From a checkpoint of a small masked image model.
Data: trained on capsule endoscopy frames (Kvasir-Capsule), 7.4 epochs.
Rows from expert 0 of block 5 of the encoder, named by matrix and row number. Rows with one number belong to one neuron. Each number is 128 + 32 x the weight over its row's rms, rounded and kept within 0 to 255. All counts start at 0. Numbers have three digits each. After the name is the row's rms in percent of the matrix's.
# up: expert up (encoder.blocks.5.mlp.up, 4x768x384), inputs 96-191
# down: expert down (encoder.blocks.5.mlp.down, 4x384x768, transposed), outputs 96-191
up.624 078:105105117109084105146097148138134126117105117155108170123143129166140042109144139111070149194107128147135140129192177086110148091141149162128165112161159118136113169114145120124082152117129122089217149130127077061133139164153101115100151163170085109116116180123134125141103121181113167069
up.625 092:121139112111120073127163126113038110116109122081144080087073116119157136143140088124105092147130152136164107151138111151118141110110139148144152150117120155078085147087153130088137143123106054131087125112101107093084125155143117134172197174146147104099124068134087113142122144148141114179
up.626 101:116128179126088121158193128128058113169128079086129079127096108207120106146075157063097092122155126178117131090129115155137104177135118140117145104108113090097151122160103133103160114059136166175129164072148149091097159151111181138167138120115163130228137137106091197156069096165080147156
up.627 126:166187087121205073074094109189141137112165138171105089161079125198122155093094127118078168158148088025072112128200173143131168116141162158047132137147109135141177127088115142126181138168082142123160102154142122155144165110166114151093140067112083165134107169112093122076106174133184118042
up.628 096:136126130200108131153169144127097117145119120127158138085156141159143119100172123109124113143158143178124114134156179109169156066097079154173145075118151066103094151203100094084122114131190144128119131164122165126194129093135120130107135165085147085157201093109129104131170098135132143149
up.629 064:138143176134100100159164160118121160024194102141108158127097109111133194086120100103147112211120115115118146102119090091121181193140140136164141131132106142135173126151113117131080093112133165098185149130144152088099178155119151089144189169124190143186122114143094089128057158112083034125
up.630 097:135090177123111120080153124148066118077073115132153182129129146157139105181114156122121124141098126134148119095142156116143069150160156171143139141124121134134128080159172099089134144168164201079086128079138182202123165099124156093069114155142080176179147138105107133123140117109162156091
up.631 064:124086093083079107187128129145123158104133139152095186080127092090139146114122115103106096112114124181132092131117097141160167091115076143133153207050131070091107126250168170061098045118178146154199111102087159130118186073070112104108133239187106120125167109080131185127075097148085081092
up.632 091:154097055087148146141121155130151074123175183136148098095146133122050090118136088145132130092129177147201146109099183138133049051112125139111189151123117133159206099140121156139176104092071098100136122127157103170110126122174130078200087116139151144154092108164082107136147168128099188152
up.633 090:111134094105143114171105144184078106143177176107140203180115157181155125074062117188112111186173163129131122076142112090162160096100115129118122143147132156185124096085089114140138179133078134135127121114114177129177120097092143102105190166139166155123116084105126114107092113108186056126
up.634 105:178119152138147078113115104075189111111178196070145093115149121106226138142165128119132102145142186162162174093161148134146060084134137120118159140142109131066088113187148082152111136149163150134154104181125130128159090091137134078110119083121115186136148067114078155112138170160147118160
up.635 069:108087137167109097126124118143116143103134135072187119128123168142142175171114039117140110090146105175108100157140132159088169142111170152126124172155176088132127126187120162127137128117149190110124078082124186119134169155125096149114121139153095085154101140118120087121131065136090158129
up.636 096:123140089102133144152162129144100136117139195124148113137120096074173124133129168191105109145127133103180155103121108129107129087157154101118109131093149163085155104090111114185133142104121078086144103129104145085171127185160060135126180166103127161112174122141105130114169169089141117122
up.637 079:136129141144121116135122154145144093180098131051143190162119140174183182082085124116113156122141086150049097128142155095144115141165118104079128134188134136108076143190129077084139107148082109140146088119142100148188158111108137160124081155147124134143115137110093082092171131174147092071
up.638 090:134104114137157098101142115142106121103123081128113102115173162149157127154123095101111123181145126164114147114152123099128165099073100160116114142135081148139190161152118113150114159155108185110161134114103063136147163105112152132073120157174139135111142115123060104102188180073179132118
up.639 096:072173098157108096118121148174182174128075112136152140104105119124156142124080104101160115149057064107120095116111129140163166140109097069130115158166113177098159153189079114121119121159171237115100162107142189070082094120187088096080109106089175129091148156100120130160152084194069164148
up.640 080:069079123151099109155141065082172140091135165112110186134101140145153176107145082149100108115108082125148123092066164151075107140068103105116075108105147146179184132173153101161096048128158077128150121156126091156135127147114126103148098138072178168121150117140186146120105186136092074145
up.641 117:180124128163113168147141188099118155126126174143130125088123069181114090120083144110165159126156134187151184145125153135139150154130155095122140150138092175127196113153130148167081121109122139156092143135114090130131125145172078103116136123154163104163172119141133114154137153112097135117
up.642 106:147138132160085158075125080137112091161117139095120112155142105144136151131072133079108172111125122168098151147143084132109141099140112080103106169156106060102141124154157134048195135128085180175119123126157125103178144136105202107132114085124132182124085098154093146145129088118112105084
up.643 076:102146087130102147069151133097104116124081131088109124094090142057142121126125127163096146143078215145108099132111131137109156146130155160223114080117082118079091125137161197125157154147097092108118126142076125182149133167113183164089105086150164177125099124134129101103149113168137126156
up.644 075:062134123190067145112133139118137164115093063123166090110173085145124173191089135136159084157125128100161097129069117134153164119106106096137124159096173092124053108102154125176144135100159108069153189104136097146146209153111168198166180150149093140096121127158116114152116104102126087118
up.645 077:144144122147182118123115161102092148143107157108132118211124105187112174159180130090167131153177153151133178158138105110111120127186145162081133146094125114113165097103173150110094075149141094131113141156176151119149144113110145103126109132127144122162117060098146138110226103116150171140
up.646 056:093092109139155106089142058138134105117148146188128102126097037113148113149140097123138159115153162174116153171130105092145084101202127154147145156106135109088059163162118115182127093195137177120165145164142103174107112115121144141155102090155140139150134141125171151102108161118096139158
up.647 097:097148108136143113111108162137176138072125141139189149089144113132071121152184148126161147165068147158157200117087143169062158072150120082130117143101110152183166085164117142142089077176110090083103166112101154194166113090122135134159096099088159143086101102172144117129089148162097151078
up.648 086:072103149127124109100127143081151148118095110109089127067133135106098182114185090062131137106151205078140061173211129126166149145083113116171148117137148124112137106115113100085118158118144141174160081122141087100188126121153146126109149079086058163103094120117153117127111155139094098108
up.649 158:148121158112190143117132144149165106204152138148086172131091153196157163164134164111116143159148105041098115103139218106139150097087183153157176165123100135075148132116086155143144134133121180106125180157137086088148188106180114119106127088153119145067087138131159027125107119147147106111
up.650 089:113075080125129100100150199128097158088122154098109079109114156120140135165121159106148110083145118180112148135100123143083085108135112085117151112136132112119117108159087126115086150121069133121184102147138131094176143168114095111109134140177099085136110075160078142118175123153148110140
up.651 086:100119059173094044111153139103137177209169133132194156113146188150138099151153129139073079114155166102082134094127177097127078116125108193164116127073100135115168123156130162168143158142135123098106122133127148157102114093154105157139176124100126131134120106135120110102164124092175195099
up.652 101:141137151160128144129111135118125197160072120133148104127174103143113111168118086090168115112146137085092164133175191136088182110112149149109104090073078101151133115141212146124102119162099196168048146192103205200121117157149183162146192127164162102135215104117108184164065089125129156084
up.653 117:091200130124128078074126126140179107099101138151164073118122128132107177205096099117132090071107116118124057206118178147122121157150212142117182165118118151116152101091132154137165116120155162072110136113136172146045107132170164102095152134125139103145120089158171123118148072162129115121
up.654 126:167096171140119115136128127154147099170126130151103145111158142164141118197086112097116152147138106081113131167195164140150071169071119157118133169198067093054176164133201167102133131096074185138136129151109079073160197123101146113095141126172127130127093118113103123141127073167111165133
up.655 093:146088140170118102115176149131104102155159116128142175080121138157128170132164162144108128099157195082151112109121193135118151131105068081134126129128179104148102112165115057100059143126069117135152103120124180105129133116104160163137086190147119166084155117070174140087171162138135179172
up.656 084:146140165177148113161098126115107143128113070115098106104115116068127133109123180121125156123133148156121102113101172088107094135098114128176153079088122114128124084107084093129066119088136173152156084175108106140122088151114103159134178093121141103118162125129084150181075143084138166119
up.657 078:146113120124093167141126156130121110177128095105101090103149164113126136131140138200093129154097175143109102162123119150126137136151126132144124125169195105135078169170124122093181141085133099124114133157150093073122057197122121140136106136125153153061174109099128198129087184142079143149
up.658 107:155099115149151045124172129113141066114121170142142107164081121154142131039198114141141105131122139107099059141120125139100129131105157108147132126104139122155141128105140136127169088181133132125095148147098130137182149038159121111106205157085115147146138101149148068110168161099090165092
up.659 077:147079092114105148135141138090145095148140157125134132166080129111090063079140123151113152196135137081130142171119118156109076113120128147143109108119144132180116117068127170129093093127151190077186162120129072160189183159185152116150128137141166105142097102123181147100122153120116102117
up.660 080:100109117108124128121127144129092162083118154148130128186099163128089149096145138113145104087083106213138106093111052132136083121110089082065128147172124102173129107136086147087177176153169115151167172153149116149165174092119114123146114181090125115082131108089121082177189145156057096104
up.661 172:122119145089131132166200112181148141151099108095156109174172190087128173154126129180121136060133116129163097100178125120195130129129146135075130173159101144096179125166072177131076155167071124114172141098098062124153124099094080071100142086175115057062112117116141131169113095156137078176
up.662 089:118108136084103096072127164141138119123171127114109076069105140136158167117101159129147138106101118120157149103122118118139109176038175106117138135089156138050148168133104095146200152122113137151126138126152175081113058161153129080141187125107145166104108144130086157132095189139143195142
up.663 103:089100164168097151150055131143098171105129141196103144133148150096173054099128184088164101087095085146125159177156132137171151106097113143128113116132113140139116133143139100200087155140175104109131123111099149122169135157134099146112143146164126157135050120119233160106091141083106126129
up.664 069:095140146170135194121156151098133103105066106169159125122122099130164132081107127168094084153106165144158130140073131151113163137105122117177103120206152109045088127154136149125153101097231103115135089069153125103115154147103149170143116139144090139149129113111098083113114076161090168106
up.665 065:098097146124123101148117138089143116168121130102166109148117081129131156117130157121134112193093138146118130148176134110113126112152104105108121146129160136111041165141111078130146109172105160142143183107176090127130157083168071102130071188121118140100108103133107131138095093180107143123
up.666 102:112142150137171134146108092120140122142072178083151145062126139114120122087126107159097092058153203120110076121158132140171129132142183095198122116184099131101150134113117106080101115197164094123108128106155110126147099159151145093185162086133121144139151078050178147120120209112138083141
up.667 086:158148127180161135144143125120118101152115131096140134075128192151063144138227147107158127118119083120148133116110083139170126115158129107139182104112110119108165162103133102128087186135190116182090088058165159087130132107069168117132179122156102118134174123105142135156122139184122049124
up.668 083:204097107083155146094106164127140125134090032077134108152159069100097181112184121132080123117134139163068115121105114125090146109106090116097140181119187099188096156195148073147147178175135116088110146249133132132156126169134123154163100156150110138122200136122135131127084117103143118133
up.669 094:103145124140126138114142070182117134098131140128166099075148142109115115138123172169096071089110147167130118131099144064065130148147154148118108173157122166122062136178114091135136121097143113072078173159193146155106123126157123165089155075172185059018098154149197086172101123180147129214
up.670 088:087098157169139083162137108092166098140080096123163097190149112182073065144113117128092151132114148149127148091145120122104127139127142094171141090150118127144107077153063107151136159081115125125097125115096146105158125150103167150094135172095121144201117082155105178125146117148140193161
up.671 090:145143136084119147151184128161042153075164149185120143152175095132144102084109069112099105228083086112123128204138149080156133116137139145116106140099110112100078170146129129102129114116171167126162170134092114145092152167151107136115140170150138125179135136087117164110182124154158130102
up.672 092:147148162120113089111098104081068123112166111088092163146143118174085140112151083138160104065154225058096095134123139119076138126118104083124115140201112073086087129192121110138118130138150101164141095134136130173107149103106104114153148089130129114134133138114123118116088155142202104118
up.673 094:100119163179147151135059180083072083093159183089070071122069148166110115122129154171125202128125134167154160072168152095082079109169160106135166177186130134119091140086073124123092148122161122123121177162141084174143191130147153116089145042123127133090082089116126114142060142149164120151
up.674 126:091141121085128071128110066123090175165091164089092100099097129133144069146104141133114143079152083198088159127167168135126167136059167138124110100121070166197184134158121149088106151105154198112136179080190122126130183082125154087048111081140157078068086079113149174122094151150117129085
up.675 102:120057153128134129121133138057122110170136108069077102160056164110119193131126172096160082164156125116060113153144173127153080141103173129131121139103091099129095147206146142110119138185170055170214162112166112135124080116126109200089068180156138104167145124112199101149155121107155123150
up.676 151:155166084060138187087082164107105149124166077152147110149124090145095168143136169153160179156089139140189167111102149103121134169121109133138112080105079167075101103188118072124153104106148134128119128105177148151100153028162133121144082134118096132142135145123103116120142142101123170057
up.677 053:110152125101091140143070097109177182108100123149155152162117160119158124189131133124079167186138187097148176158148146114129145135102061145129147146170094121100071075120156161138168154201075160180205106101202103075161167148144120080131099128083123121099121132103076071181187118108120185102
up.678 106:135060127122089105086066162132145158158152088121055094151148144161091132123106108181139099139139122147076184160132114166096117152107104113142068099114111081099209188138165192186091127110179148162089140084152146146142123138150097093105145146172113091163186075111085161102135161104128131149
up.679 110:122119124097129058107171080114133181120123117177103150151148132160096154111130126123152073158093099204113101180136081084117122141154144106084051126047116122138124152124131141192142101116145158095115121104096102134124143095165158125119192133189126148130158172044153178110105115100157087161
up.680 115:170160177058134123098145085086094133134173144186154153105199198098148137122153156128124087135068165165138153175123151096098153169098111111088169145142130180103138080168104064096139153154124135110163101173082135158133162115168180106136138167100139166075057173082171103133154107142164101161
up.681 109:167123188136135119110166083115061137136143104122169088111109092174149155109099142055155104137086101173145106102135109112151113180080138182160111192109189181084106169099053161152143120089125149119172106130174070188149109130152187136139125115153121130112100150094122170137136128089111131113
up.682 089:128144116062137163154170191115178076166162126136163145106130136078126144133140158140097138093154134116122096082101132140167082049189173153158134093101127075112105105160110114108103154157111137152176139136107143110096125138084096188221115130094119166112113115142130181149129118161103095106
up.683 134:146141099093142134131138196135102146192097158142155113163141068095144082153134193144131154085138155101098190071127129144150095088132110145160132121135119095152094122164139149139098120209150094140083114084053116159184094073070176132139087155082086134149154118103134130124190123138144164150
up.684 099:146158126097076132140120092111110042121098150170086209114157132140106148105100134115099100142099131101117078140121161138168148109165138136084208138113072106153162130161137074069133100110181137179127135156091077169157091094115182153082098110107085125145148134146148134110188159137138126104
up.685 093:126150162172145125133133134130201126130169185098099083071144125118121141119134144145135093133081147150064091153150160135123122111134121115147172127106061118107075140191116133029150172104125163136136104095126118127136141141133140087114133126106094126090139142173134108134112116211120099108
up.686 115:113111109106099133120156102133163117127122111123111130181165111160078132130169145190140102147123037168166123153101132166134146125163121090059131130126085165159111170155093054208069198078140050153094077093147170134128189181108125104128092149118124158159142076150111151127122141131134089112
up.687 106:072114161197148106104100130100107145161136129159158120107088151153162128119082118148138161120109102141121146139065093115111069088170134072110087108086076105143106141166160197140166132108140162160115088118081188146149132141143145128040164147107119090155133142124130127154225136115202114145
up.688 162:041171148157127117150107151190066082098152122185136095080105084122131122115066155124081074144134094098095092088095182107130127183066113133143139178095087114124170126081135097142171076156153120104147180114123123132138154121174140128161178133125163133194134158137083079074145153118150127084
up.689 098:190137146091093156115131153088151146137138150135144107137231095168102135140210094103105177188126155184137159172154118060122121100104110100181153138101128153154101126132103073112084197121163085116132102168128170106107103124110208180091099139164127115172160135174105151116076124135091075091
up.690 105:134146071057183133137127142166170128155117126123128076158107168123061182145145113187127078113161103071101075126213113145107091072191144128153140103087179141143103153192118111105130136130184079147116087091167088126126152110150066068140102135125076192094129161112125087208184115159133142114
up.691 099:120063147155141083138057112145135115164169108134171108150073196102162111151109136149099166124191191108083148086222105110116127101178173127114132152089137107073163165135100161099110103189142110099075084126166103066134090126112117078108091111131110155075189135122109147076170166116163129098
down.624 073:135177131140102168074142140199089120189153162142129116105096131138042180174125113176100115170074183168121126133134086136174091190125153133129102137151111127129156110174148155100174098143084151118088156097164133143127096075166119144090122120180103154138099153164157062140122120085176172111
down.625 103:117088166091184129136119110150138155179153163076111163116154109152131180123148116107215116102095108115148187070084136096148096133124130128148207145163092110177124108128091077183145079182129164089106134120075115157149052158185141117102107057140104137134101154104137138147085136051118126142
down.626 102:137167157130184141171108198189139150137114119132161130151141157116142137102112150086128066157117103078113143107086157158093129121081132150179102153149114119118146092155122118163069097156111101120136136106120168185109056156163073103167202099114090175132160105092095080133129116134120116127
down.627 121:126093115164104166121142156119095133156121100093103129092140140082116072056088213126195157121145135156196170102130149140190123142134110113161176114063146087088116145154134090174077085085171132138111167149210162147103110081121137102162170112089121089031116123115161116122169133084043157169
down.628 099:117152092136157135090131138128146157117129096165081194126137123120119148188142133174095139086167176130082138123144114083128146115188177037135132131162157123090107107143147174131106143140107100097120105078124127084057105176135137138133094176156111156137132132161152153135063125097144159114
down.629 071:085157107169097172148099158098191180183128165132154127147155122167153102139099096089125140072148140154143100165168137111094072068099093100141087089141134078082145181166091108143140191154150091161104172124102156097126062154150117136118084092100142148121136128141098098151176091138113123138
down.630 104:164152122157166181158150169094122099155142147118100100103172114075139114043176169135087111141095125063100128216145169170132174184102114161082150106144125139158117146090092141130085134121082104184145130136124129129160110170118123149137096122163107124067134156144189112096180079123117092165
down.631 065:131209146196107084119087172117152147124107135139170117180069158158097125135131153190145101160123081086125109170130141066085129211160121099092144123123114130155112092093083106144134165158097130149097157113130088164093070148163163090152160092115119146108092079150109054125133184134124164158
down.632 092:094198116129111114119141119131110203114118117082154170153076105141147187072132135142173125104102133140113180109132118098113176108145133090159160138147112103134106144139123159146103124147151090099114193131121177179093092104149107092121169110149136051153111100180181143107117162104146116168
down.633 098:199110123191144142150177122122151154171093140141166111106158110134148164106178125150192120089102074068112163193144167164135093172149138184187094106091094142043130107168115128116134065144199154138145076147098130165062130161212137128098076083100143171103101147136114083050160109180109130192
down.634 115:182094137074071136166145097148087224147066128104151140141105088152163152097133166181148137109125057172140079148124130133078167139120193194098140169083137161142172154150125083151145136106068132081113116103097121160154114201157082141124175101158108167124147099137135160108091113089150141095
down.635 070:145159104105112157097132142161108090118136079151150081218081158118147117160123130178236126116134120083127135109139151077132081060132098047071103076122110158144123135174156149180116127176161115116161124115121140140145043124183123107154089139150113129156147051092103154155188196108136139105
down.636 103:126055079097126104103172098111166154091105068145068095153134133136126143106125065139126166066137081132101184177137131141123124151138142111154177148110090108169126094140186112121147122120158140092134080155095123124162136103146141096120094133131150121194133128103184105165126149139174159155
down.637 086:148135132166103188142106128113173215045168154212136091093145158133083157183173168156124083184178154135160138078192127146171145110141117133139121111047094071166174107135122126126141220114166163164136120107167128141126125159130114067121158132145132158123103178076111081100142125168098164146
down.638 082:117205159137108161132099185159105189190092152081163101167098145152107087118118170160146128075127116107161160093088128182168114117122144127115127131174127107108125094112086110100124063093122094128112135091130212167121139153197111086140173108117152114107133087131176206124103160185142113157
down.639 092:086080172132151179116123109116091139088119139121189131100167146115169141158168141168092142110179132115190150118108167140161125128117148070107152129166137142111079117100109103142151152139161051108108154147099133099134093105122131179130104131069150105092118108161136138123131148122174100103
down.640 077:145102123113128096110164199145063128143164195147183095066188095193120102177121142154173113074141125115167144154151148080150109124184163096125162141064129150060112154129118138108117171165118134115149103112114138127105104131154135117124151119121094155135129099143137041068143057152137125148
down.641 115:099172116188162143186151048138119105076093127092139110165115132102125086111123161188099149124119091088111071151114133088139067185147109131094152085132160080166142200135124142116138129150099046137133155144131164166091117119054120131142151075044125181182139148081163139096119063163151153146
down.642 099:110134154151192141194102098126078148102151123099104144092137082151161080123131148084204090134135110115142140103080116117157117160109086093170092114160125105068127138111153104149158147084116073136135182061155179113108154109138095160125140150139089138167154123171104184123122145138115076165
down.643 075:169168134109152148083101141121142187136084118085116094093145137099119029115121108118105104122131123079109068094136151163112115116092152159147132110153137166181130144080139156093111051183101160108147158066136074127099138152095109170149148153149098070143110077097148164127114122116135130111
down.644 078:117113087138148142061137138155200112167129157128125132168190107160105162163145135122067127165136132090108124152121077174113079140097114104141139096145130156072102114090155166087108134165083143114128121158169135149133114135170140123125093096193103131195114102083153137088109155143179125109
down.645 078:154130077118118138140093111088093136062166121201129153136131093090209147089128118135088148069110107068151109135131102151164138130071100080142123162132077113082114126175137098163113160172060129180052156132178168128123117154090145144133117094132114153107104135149125164127126104156086129105
down.646 064:098056127151155129128086138161093197122092168153154084148143131129124141120174128122093114128157134121159088131141174104126098109146114134113111170135097158053100132072158087088120137133149147145126105117119139132190131099109115150164105087199180134122104115078109112123143112134156094101
down.647 096:150151125164082157114105095129110108120173141139140178161190083177189123138113104094085131136108103140128077157163080096166138138147100149106133127146108146114157211067137160105170152145149184130131119164163110104042124150087177069103103117114128083166177166110151116063143084073107134136
down.648 089:129063061071197208125124118129122143098147129089164097138103142118188108115117153207110106116087079147130095029143063097142124109137185135104142151114130112208110125166110167127124161108151177093155128177118104138128129207192138135110125181181169128155119104183131180162155104099171135134
down.649 145:182143146183126142075142178139070174114096085137120140070112176132092132062123216106109170130156131092149150126134144166184134148097111127134133089092134124153151151118100095148132127133155106162147120088164071131156099087151142097161117043146137163105096178124119120093123136120083121139
down.650 090:142142162182101097105123107118184191166093087132147091130190080102143140094168122151147088152103060136136109119095141130152143122116120133107101181113152120117168082146184110104118099099149138134054128136148143129121074136143122145146139128085145141107131121109131143154120139160081159125
down.651 078:146200123108177126133157138093131139115081140095115140117033092117113116083129071124130175102136152144184167151061190085117185149110100123140104103162167183151121119105109093099108191123061139135150104074165138115097149121129131073142101108178121138103137138100146121176087140135134126146
down.652 104:115163181067121067080092158149081039134086173152043088078068113084124121124125099138168150162138101126117121161097023127142140162181103124145129112138147089166143189121147150119184106104119086152122073125115146146146105141139126146157131179139122133091113097155172075104181111135107188171
down.653 119:118118085095169148126147110087100122152097135120111107121113144093146101076168147063144094139163120131155141100131118118117113126162119151109142155124076164200198131152134142116105170176128171191103202161144091121127123099118132105169140108119056090111130089171114125136169117086096119153
down.654 118:104168150158095148143157160134148141054065136138155171092098119240160124096083163101066147167146102073131059142085121150181098143143086139134074088156124093103170126136102097157118149110154095129042177179126135125127138104184082156128151095127086184112103111174103138152080106152096076159
down.655 101:112191100128131149138107153124105135100062118135132135116136140094086096128140132187158070092130069190152153128157126111138098113073143181113194097081106121158110178081073124141085149205184092078137133110153107125123126168185160139101127133156074190166100112153159132193132107144136129108
down.656 085:133084073101108112138174175164232148116099079155169107149100149138065109128113122096050104127145118107109116152181146137145186108109119191126126118189102107150117096183131138155147152117139101146168136207176192066106148100126204138118061186138124101135122182145143165131080106197207090075
down.657 072:116087100084154108151130061151134136116165097149135154186185083184121129072109154084124107124105147143073158088135129084100108089181154157131139146146137092154166162084102098106058153153059150117144173121108100076112144107148116128117124155128133066135101140115161118229131116134138124140
down.658 112:168127087114090178145180165103030123150163134056139157119224142103145181170070121167089117125122114129138177153160154129140141093110120123151115072107097146118122145163104160168090125118160100148186142143109141104086121180103143083134109149127132128100078093109116172112157109136174117131
down.659 073:144113133170145083118090069192136147096149180110102112077145102177153107136137130115168105090134116166142152131156074076084137187128101058153127168105087094071132133112194063131149130153098099161153193151116132123089152055119111157148154141168116108114134152120133066137111106083170151140
down.660 076:172175147143130083160096090181149052205139077125156134111146087118124158144130113172158164173133116086080144117123148094126100099114132109139128106148109154046108117193178135133125156088080150121099166102103133138074137158189131147180166113128152136176136138162119069138137126139102155120
down.661 163:069188163156087117146135058092100135148057148060191135077068117123203132177135064129176137155134109167142121126113123097134136131141127132133127219226155137104159140111134114064137152176125126131127122130083150128046077168148150108124149104088177127120136078103096059166113103165126115102
down.662 096:120128144145171067163159134147150064064121169173132145088093154118127162119172158132124131166170065155139090135106154091106094102156121139167110143160083116189101075157104140116074116150135064070126150176106166126156167124105161094087080111090140051117154164161140098144209122101137080114
down.663 102:155111097180115128104122097146145060126085152151115121086125095109136134074105119163112126097180150096138120160147093212177146156148106156114150092093142118089087119091200139112084084090099165083103146173144134149054118121140148119159123155166134154135198206152098154127127126143153127090
down.664 072:163131129145158111123123114183185088124127140126150112029090158131088162177143109091078134130160090119156126157188127189138143138178170160203151165127144162145106104099094116142172095176119158067115158106147127101157146096119122135079131119119139142107075150067071114140168116096157169111
down.665 068:117104111145133114166083114171173114090127196181126128114151166132170209190160125152146148113156123084061186088059129062172152150119089153120150131134142150178136124107088182158148154126144100137092138137177118112156105099116136075118150127102125136193112162117095111139108175159112134146
down.666 109:125124153112106181153110167119101179087103156153105164135092128133144122126119167139146141135101086147128136060112144106088144103104101190114132193079167152162116146154080135109128138067113135139157113136117099059100109101155134157058105148136129162051124109125116076188135078116099135192
down.667 081:151086120126114080101131104130090157120141148161158167161112100089180136137077183158100094109150167136099119099113144169074127085087105122067141109141134128136067076144160156168120091104122100129190135170091132115139121200163152111204105141142109157146121161167142136104120087153110170109
down.668 083:088176127078142084115135143069109164151131133118117103172120148171135096111097137167154157151152114123110201116226120092155144105104192122147119049137119131100102069097108139108089094106072164132126114088111147083138136131105132188112117103109095086148105134106180138145160181135136173130
down.669 088:136112160121120097154129151096116163105090106086175140128125139114112094083156101148177170107092114123105149096136186153121085130100132109132162163117152113195183121140176140101125134082053105171102083064120154094141125098159067124167085168091103144168149101123076134130145102046137088117
down.670 081:173129159057096164145126200154121167133168100109081170161116114165151163102102154059129120134106095156134126172096151070188138144111127096113126108099154175099141167163131126144109069168128096147101122128210165127099113133201101168180081080133140119102158152114162161126123132100085131124
down.671 088:135134127153095103137115134069123179157111144086127139144083185175107168139098142150109104078106135096168081113142133148157115130110152130166087054182184154152164105077083101188128118106138134143117090079105157141125118107089136159174105124140136123107120124155099134133146060091111183083
down.672 089:095135094131092122123182140083082127185110140164113073143105154092122083136098148126129153160103073199115173082103125080172105185127090141108084083136204187158176144126113137136138147128158117098085138128116126111126127134114116135115137211139173081092158137090127145176104110165078135193
down.673 082:110112130148116110101138123149137156104110089162122151077135078151101175142121122141113118069083102133079120129086113108193142164105130184138132161148100092133146128177165144087187109101183154150065155138080113122147147127169098111118135135170112165100143115087129115158148123122035114137
down.674 123:103141113170122217138111132177094076071115123112172140108132104105098196072157148188150132171149155101148124136092135100141123122163067113094185174165141149089126155110148104168152134220124041158048139171152192123130137139140141111138131099152131129061139111147183062077114099091082138104
down.675 109:148146132099095096108148151144141087079095121136159133142114120131126042160152117137074154133153129128157092122168106152143185108148116156132151154157156141155094088087150143119127139105047162070106128180105175186122141143120128114111112142083098138124163097163136116173112148154091132156
down.676 135:154067087184120147176177136145170178140118095116196142141108175189102125072121126049155135135139080129222063156189089182115065143150107138110130131156104122159121126144109079093139159139151147162133188133198131111147134116171096078120165114118111095106117085139126119128150193094204153126
down.677 075:111147150123137087099111123125108139132158118165177142065107149122128168100133155126132101082203140132160150139158059144086132151122127147111135135103140110067141157138100162156105152142046119119158182126124187116163107163126106104093150123147137064125094168144123079126114063086156103136
down.678 106:191141142130156139122157149138134166100132141150103086108123137157135080141149109100152128092166128056095149131038154147132112159195154150133122157178056138142148094149106110126113151140040132089109126167124156092132167129158115145164127116072119088108130139123163180101118100178095132134
down.679 116:171116128075140137171148180160151133131114120137123110176116133139141139102165128104105134132178080082202102092103145170108099164137092215136137114118122161192141124113128123174171154153122149144127110141130198179178138167128138127121087116167121118108116156181123099083174130094126134120
down.680 107:160164083125136124172132134214086081128127127096074138051125169132133133060102132157181141097110087156090168116114196171150121139071147136074123157103116136154130125164169112169106104102092154113113103152189127079088120112111130137142148123080152153144172092132160108122119146125122082095
down.681 115:130059104100135207195150128117100092109114118116121154148101155143182166068170141172129121125125113064139114169130152141085169125148101144052119168084112095105108102141122114101139109103094149153084161139063136105130040136149120074154210108148124164139087070082127138137072121111195145196
down.682 086:109144086185123093040163095152198145110145142143098133120151129102109168107164165108154177160138187119125112151173130122130135091081141155054190142162160142178117150142154142151160132172131094135153141134104112138169137088123139106083046100214152107127133140166080088113118142118124115090
down.683 135:124180142179065136164113105114132109115135112092135182078129128110136161074129094130140124198131163155120106203162165120092152124095118065093179138133122136118142129185117127118149146150066037120116110077172141155150165175120147093055105126157141088137124094099184079099096142210180158116
down.684 098:105064113088132210187103197111112121169153117119102074133095136171148094135158163116106121144111139099129171110102113127097119129146176156168103031157158139077058156113127166155125134148145135064131019167122099116114179192121137128144151167117177188061171097153198171128119088153133149087
down.685 095:143148132152127130110164158109146120088100106159183149136102134140080119108084146169085091114156111119160116104176148148147166139129138139118124114082161116147177111149149124167127136136082119139060143227155149080064133153197105130113082142099083159140110106109152162177151099073137140126
down.686 124:134181118174108168134159236071078185161077096140134099128150134120144181157160105122150095095114148142099151138134161103165112122133121126133116105188148088133076113144138174144135065129123069114098137142099142137067112112132160144109101110144103120156141130079093132127142125139111192145
down.687 115:135124142145117096101173095079143092020152147099129093112116089099097157135121192156094128141142146099115094173104141108100138162111140130176113087062148129114130133082112085146204132142154061144124141127151118157074152085105088141175093125122129151138126142144095093091073066149124106097
down.688 169:127127102116144117158138145078132148134067104129129135137139134188132175138155178130137120040112098049162101151111136146201108094146123152086130101135095130153113132171108128093109122083194115151118142127168130125137154139163163082133134060117081182161157166154148139166174167182156141140
down.689 104:138106130108132087137120094150110119169120121198128137147160127121095088140092130121156134085166112135145124061120107161199144167150127121170122085132099131173161115141129159160126105091093148122092146085132142118125145153093117152123081190103147178144122178112162118149180145123197162117
down.690 112:103124109139076126085135069127123117117190096130142111138112132110142092171134106129067162113127177221103098146099101134059124121096151148142136122135095106189143110161150159188061144130152163125149135166102111155087133124126130107137123109093163105103076141123118139133172104105094199078
down.691 102:148142138094135164171099159099152167080125087084126120134117151109169165117174131159164102081158168099156098134103127104145133144089100145170150128109093119176084118139148074180119189077150182129156136169111124133182158081169123149106157125118157094110085152127163115195145070141129070065